A small CTC audio transcriber, trained from scratch: 4.64M parameters, norm batchnorm.
Rows from block 6 of a small CTC audio transcriber, named by matrix and row number. Rows with one number belong to one channel. Each number is 128 + 32 x the weight over its row's rms, rounded and kept within 0 to 255. All counts start at 0. Numbers have three digits each. After the name is the row's rms in percent of the matrix's.
Before each channel's rows are labels from the 100 clips, of 14976, where the channel reaches its highest value: "responds to" is what is common among them; "loudest" is the band of the loudest frequency at the time of the peak. Only what is clearly more common there than usual is listed. The data: short read English sentences (LibriTTS-R). In brackets: how many of the 100.
# convs0: first width-9 conv (model.blocks.6.convs.0.weight, 144x144x9, each kernel summed), inputs 0-143
# convs1: second width-9 conv (model.blocks.6.convs.1.weight, 144x144x9, transposed, each kernel summed), outputs 0-143

responds to: the word "the" (70)
loudest: 250 to 500 Hz (33)
convs0.86 089:124143137193148135178118110132149155116040076111057093140072103129088139136188126091123112142161155126111123068142151131150069171142099136160135080110137122184119141098139055044102059123127196096140034135075102166088138129144110146130089088113117152128136135150103131130092149125195114133132110143101165115140122166134141124091108104076137120125168186154116088125091105099131126158131146091083116109160123148054112111136101168102095
convs1.86 100:071128091129132124163153154091116118105095132111095102079156048137071096118103136152127130134171160113099159121118096146077062094104160168097106134118116119136113139153133120106132100073119210139104123128149106153151130220086150098072176063097131137123092112091150118100135144134113068125130183121077183132136182188123181134140113112043129147117074136157072120155117129082100163149124091099108081136163109083159126193148122108115101

responds to: the word "it" (38); the word "is" (37)
loudest: 250 to 500 Hz (47)
convs0.58 104:080116128077130139154109104143109141117147098105136136156138091097135136166146097141139155145128139163185151118122112112174120142116071157114135044111134108168094081124145076078139114123080174152088123140089111146120081078050144068129083061070074033091103154119128121096062124141075105122125128124147120094073143114097122113068113069071124092130085119133133128052162143118120116180152128137057120134097135113110088152154144095131135
convs1.58 099:140166102125221131138141146192180107145165123142105131134105119135153130179090156121135115141140129164130106088034192135136137157153147113089158116111159147048192148115074116172142098137134108125124197125158157088176099160181127153072153114145099141087113103109088127191142144119117089117137161164157103139125146164107110097121121160071190113103142073054147096106175129104113169090119133153151183136134158132113145151173123160191158

responds to: the word "you" (40); the word "we" (26)
loudest: 250 to 500 Hz (49)
convs0.63 092:124094091101123137190077124083134110091114120085135078097135139148079074155111149060134117106112152084130072103105082170150157124113160122131095099109132107148102173122104132100111108094119130117143102125125100124135135087087153123125181133131097194066110134133132087141085148044169175104107117076113145086102104121116123102109110009146173108085145110147072099115095106121107153035174085071130163123136116076124084157149129134104106
convs1.63 091:091137139085169148129116172080163102158147160151161112159141137102110111184137166118118087176119116118111122144140136129118178124113164056115104097135146130151060114102161127149101124097081134173109116165094104096099138153108120135135160085124138170175134163099155165074147131060199110117147125124149123161210171169172133131068148125139085112070039141111095167149134147141098201100098160170187116102179197105128123114145132125077159

responds to: the word "what" (49)
loudest: 250 to 500 Hz (33)
convs0.38 119:144120123079089094153107071109079155151092136157110099101054034112084113142118129111108074141156097113132084162133139108121124112124143099071121095107106123149091159121130143141093116139116107087144192116097087156119113169117096139100171111043119070146100130152135141138083095102109111160169100129159115147130142081147159101089163112037121131133088141131071136131175109127058102048135128102083082129169083117062115137113127150185126
convs1.38 111:175149142114119143089085086151141113135116104138123129137127113080128096099103121143151139115109147126116113150150134148138102126047212164130108108107138155111115149135086176091105095115130171123126144162092112082119121133208104170122146125150113074129083111137100169124158129143130131149174130089122096100141096123211140150087147154029100123118109128200056078133117167107169092135139167190079183126177165112158152192032119114128143

responds to: the word "you" (33)
loudest: 250 to 500 Hz (33)
convs0.48 091:105127085065121100182139128126114143093112126124119132131118166150161177072179067140152086111101107159154140133142156040087141127117131146099187062104132141123133120128100131183128128051118093121117127106147118132104082159000126143104100111057104138103116097152125115076130132126087175138113116141139173034146136136100127128111113163078135111090114162182136120103142106081138151134135090101145121135157127078169071129074117141126104
convs1.48 102:129145164090189144108167134110109110207137146141169108103136117184124114170144144100082141144153169134129119128112161085121110156132137153117177116166193107098124121196139117142118112158095083084086107147151099129102108151106179092080126121107104176126132141120175155144117082158195099151205112230137154075109189134114120161126104150096085144109135100079148090061169092176136167152139144148196120118103122124066126138166120128075132

responds to: the word "to" (43); the word "be" (41)
loudest: 250 to 500 Hz (35)
convs0.119 085:135152158168130098135129107144099122143132133066108128127128193099152086117090154096159122160117123159116093122111063111106132095156114169153117196172127149120182114111128076087126118120085144071126110099115174131181099118107080118173125144161077119176139089148147118133137150142171129098127086145109090134151132059159115105110112115055127148201050153095113194139106140151147090138095095116157102135156073070134099162090133046132039
convs1.119 089:138129118151152159122071133169131255129134102075135132108199109051120139103105066141054164084093142130065141111115068145121148135142079166173085188080102193100149114128173111133131144084126132147123127175079068129134145126154129141111123125181128159132103143133135122123148104120132170118105165148158123108064149166134138144137184119120159092152070065159127114137118191158106060118139137129126114088157129146088131130163122140130103

responds to: the word "was" (45); the word "i" (40); the word "he" (28)
loudest: 250 to 500 Hz (35)
convs0.110 088:115143112022153115141085160166098156097144119151107131046164121143142120115148113121146139100121120137129149164125103133113096129067104126137082055107151076108086140119090069112097116133107114086142103112078085097083057156132166146166135086117102181099172099114129089121166123143128126135155092085094061127112108128149088046169068158159111111144146115111086077125136111083136148190077156142115149143097152115111061123083126082099104
convs1.110 103:161103128112167116096079113121161209110099179121121092168168076117072167100156118128097158106124166135082124081109104142138137041153110102141135134092113122138070141150167162061146127117139191165148149161173116161149140140121110134109160167202152183175143110103120108066093145157102155108139112096118172171080144109117181116111123157148151102114100144193125074131093106129101151155120088148107187056118117116121150158125138171138050

responds to: the word "you" (70)
loudest: 250 to 500 Hz (55)
convs0.2 116:118125041094144168173086101129094129051131123060152093061138112112129139059127132133109104161098135147102060148103125144136168108134091121087138111114145105134176154141094100097129125136133134080159155124122127078153146071135090106131116102103078086111111073150150102135177159105105174117086070100121105092024146153071144108166102147138171074082071117156152112122121146084117164089104145115127093142152122092093094066128117105100117
convs1.2 106:161089135179150113114108136142167101189108096126150088170112145078076114104116109075165142106144073149147162131119060122084150121116229116080136177163149118159067141174125145096076081127122108079098118092140122123092091102101061167229109097152100133119118163172157173176123156116117118113125110065133125137130116138141128126088116150169153107061130160111154156117159092104121116089115168109144059126130131125180142156179102135149127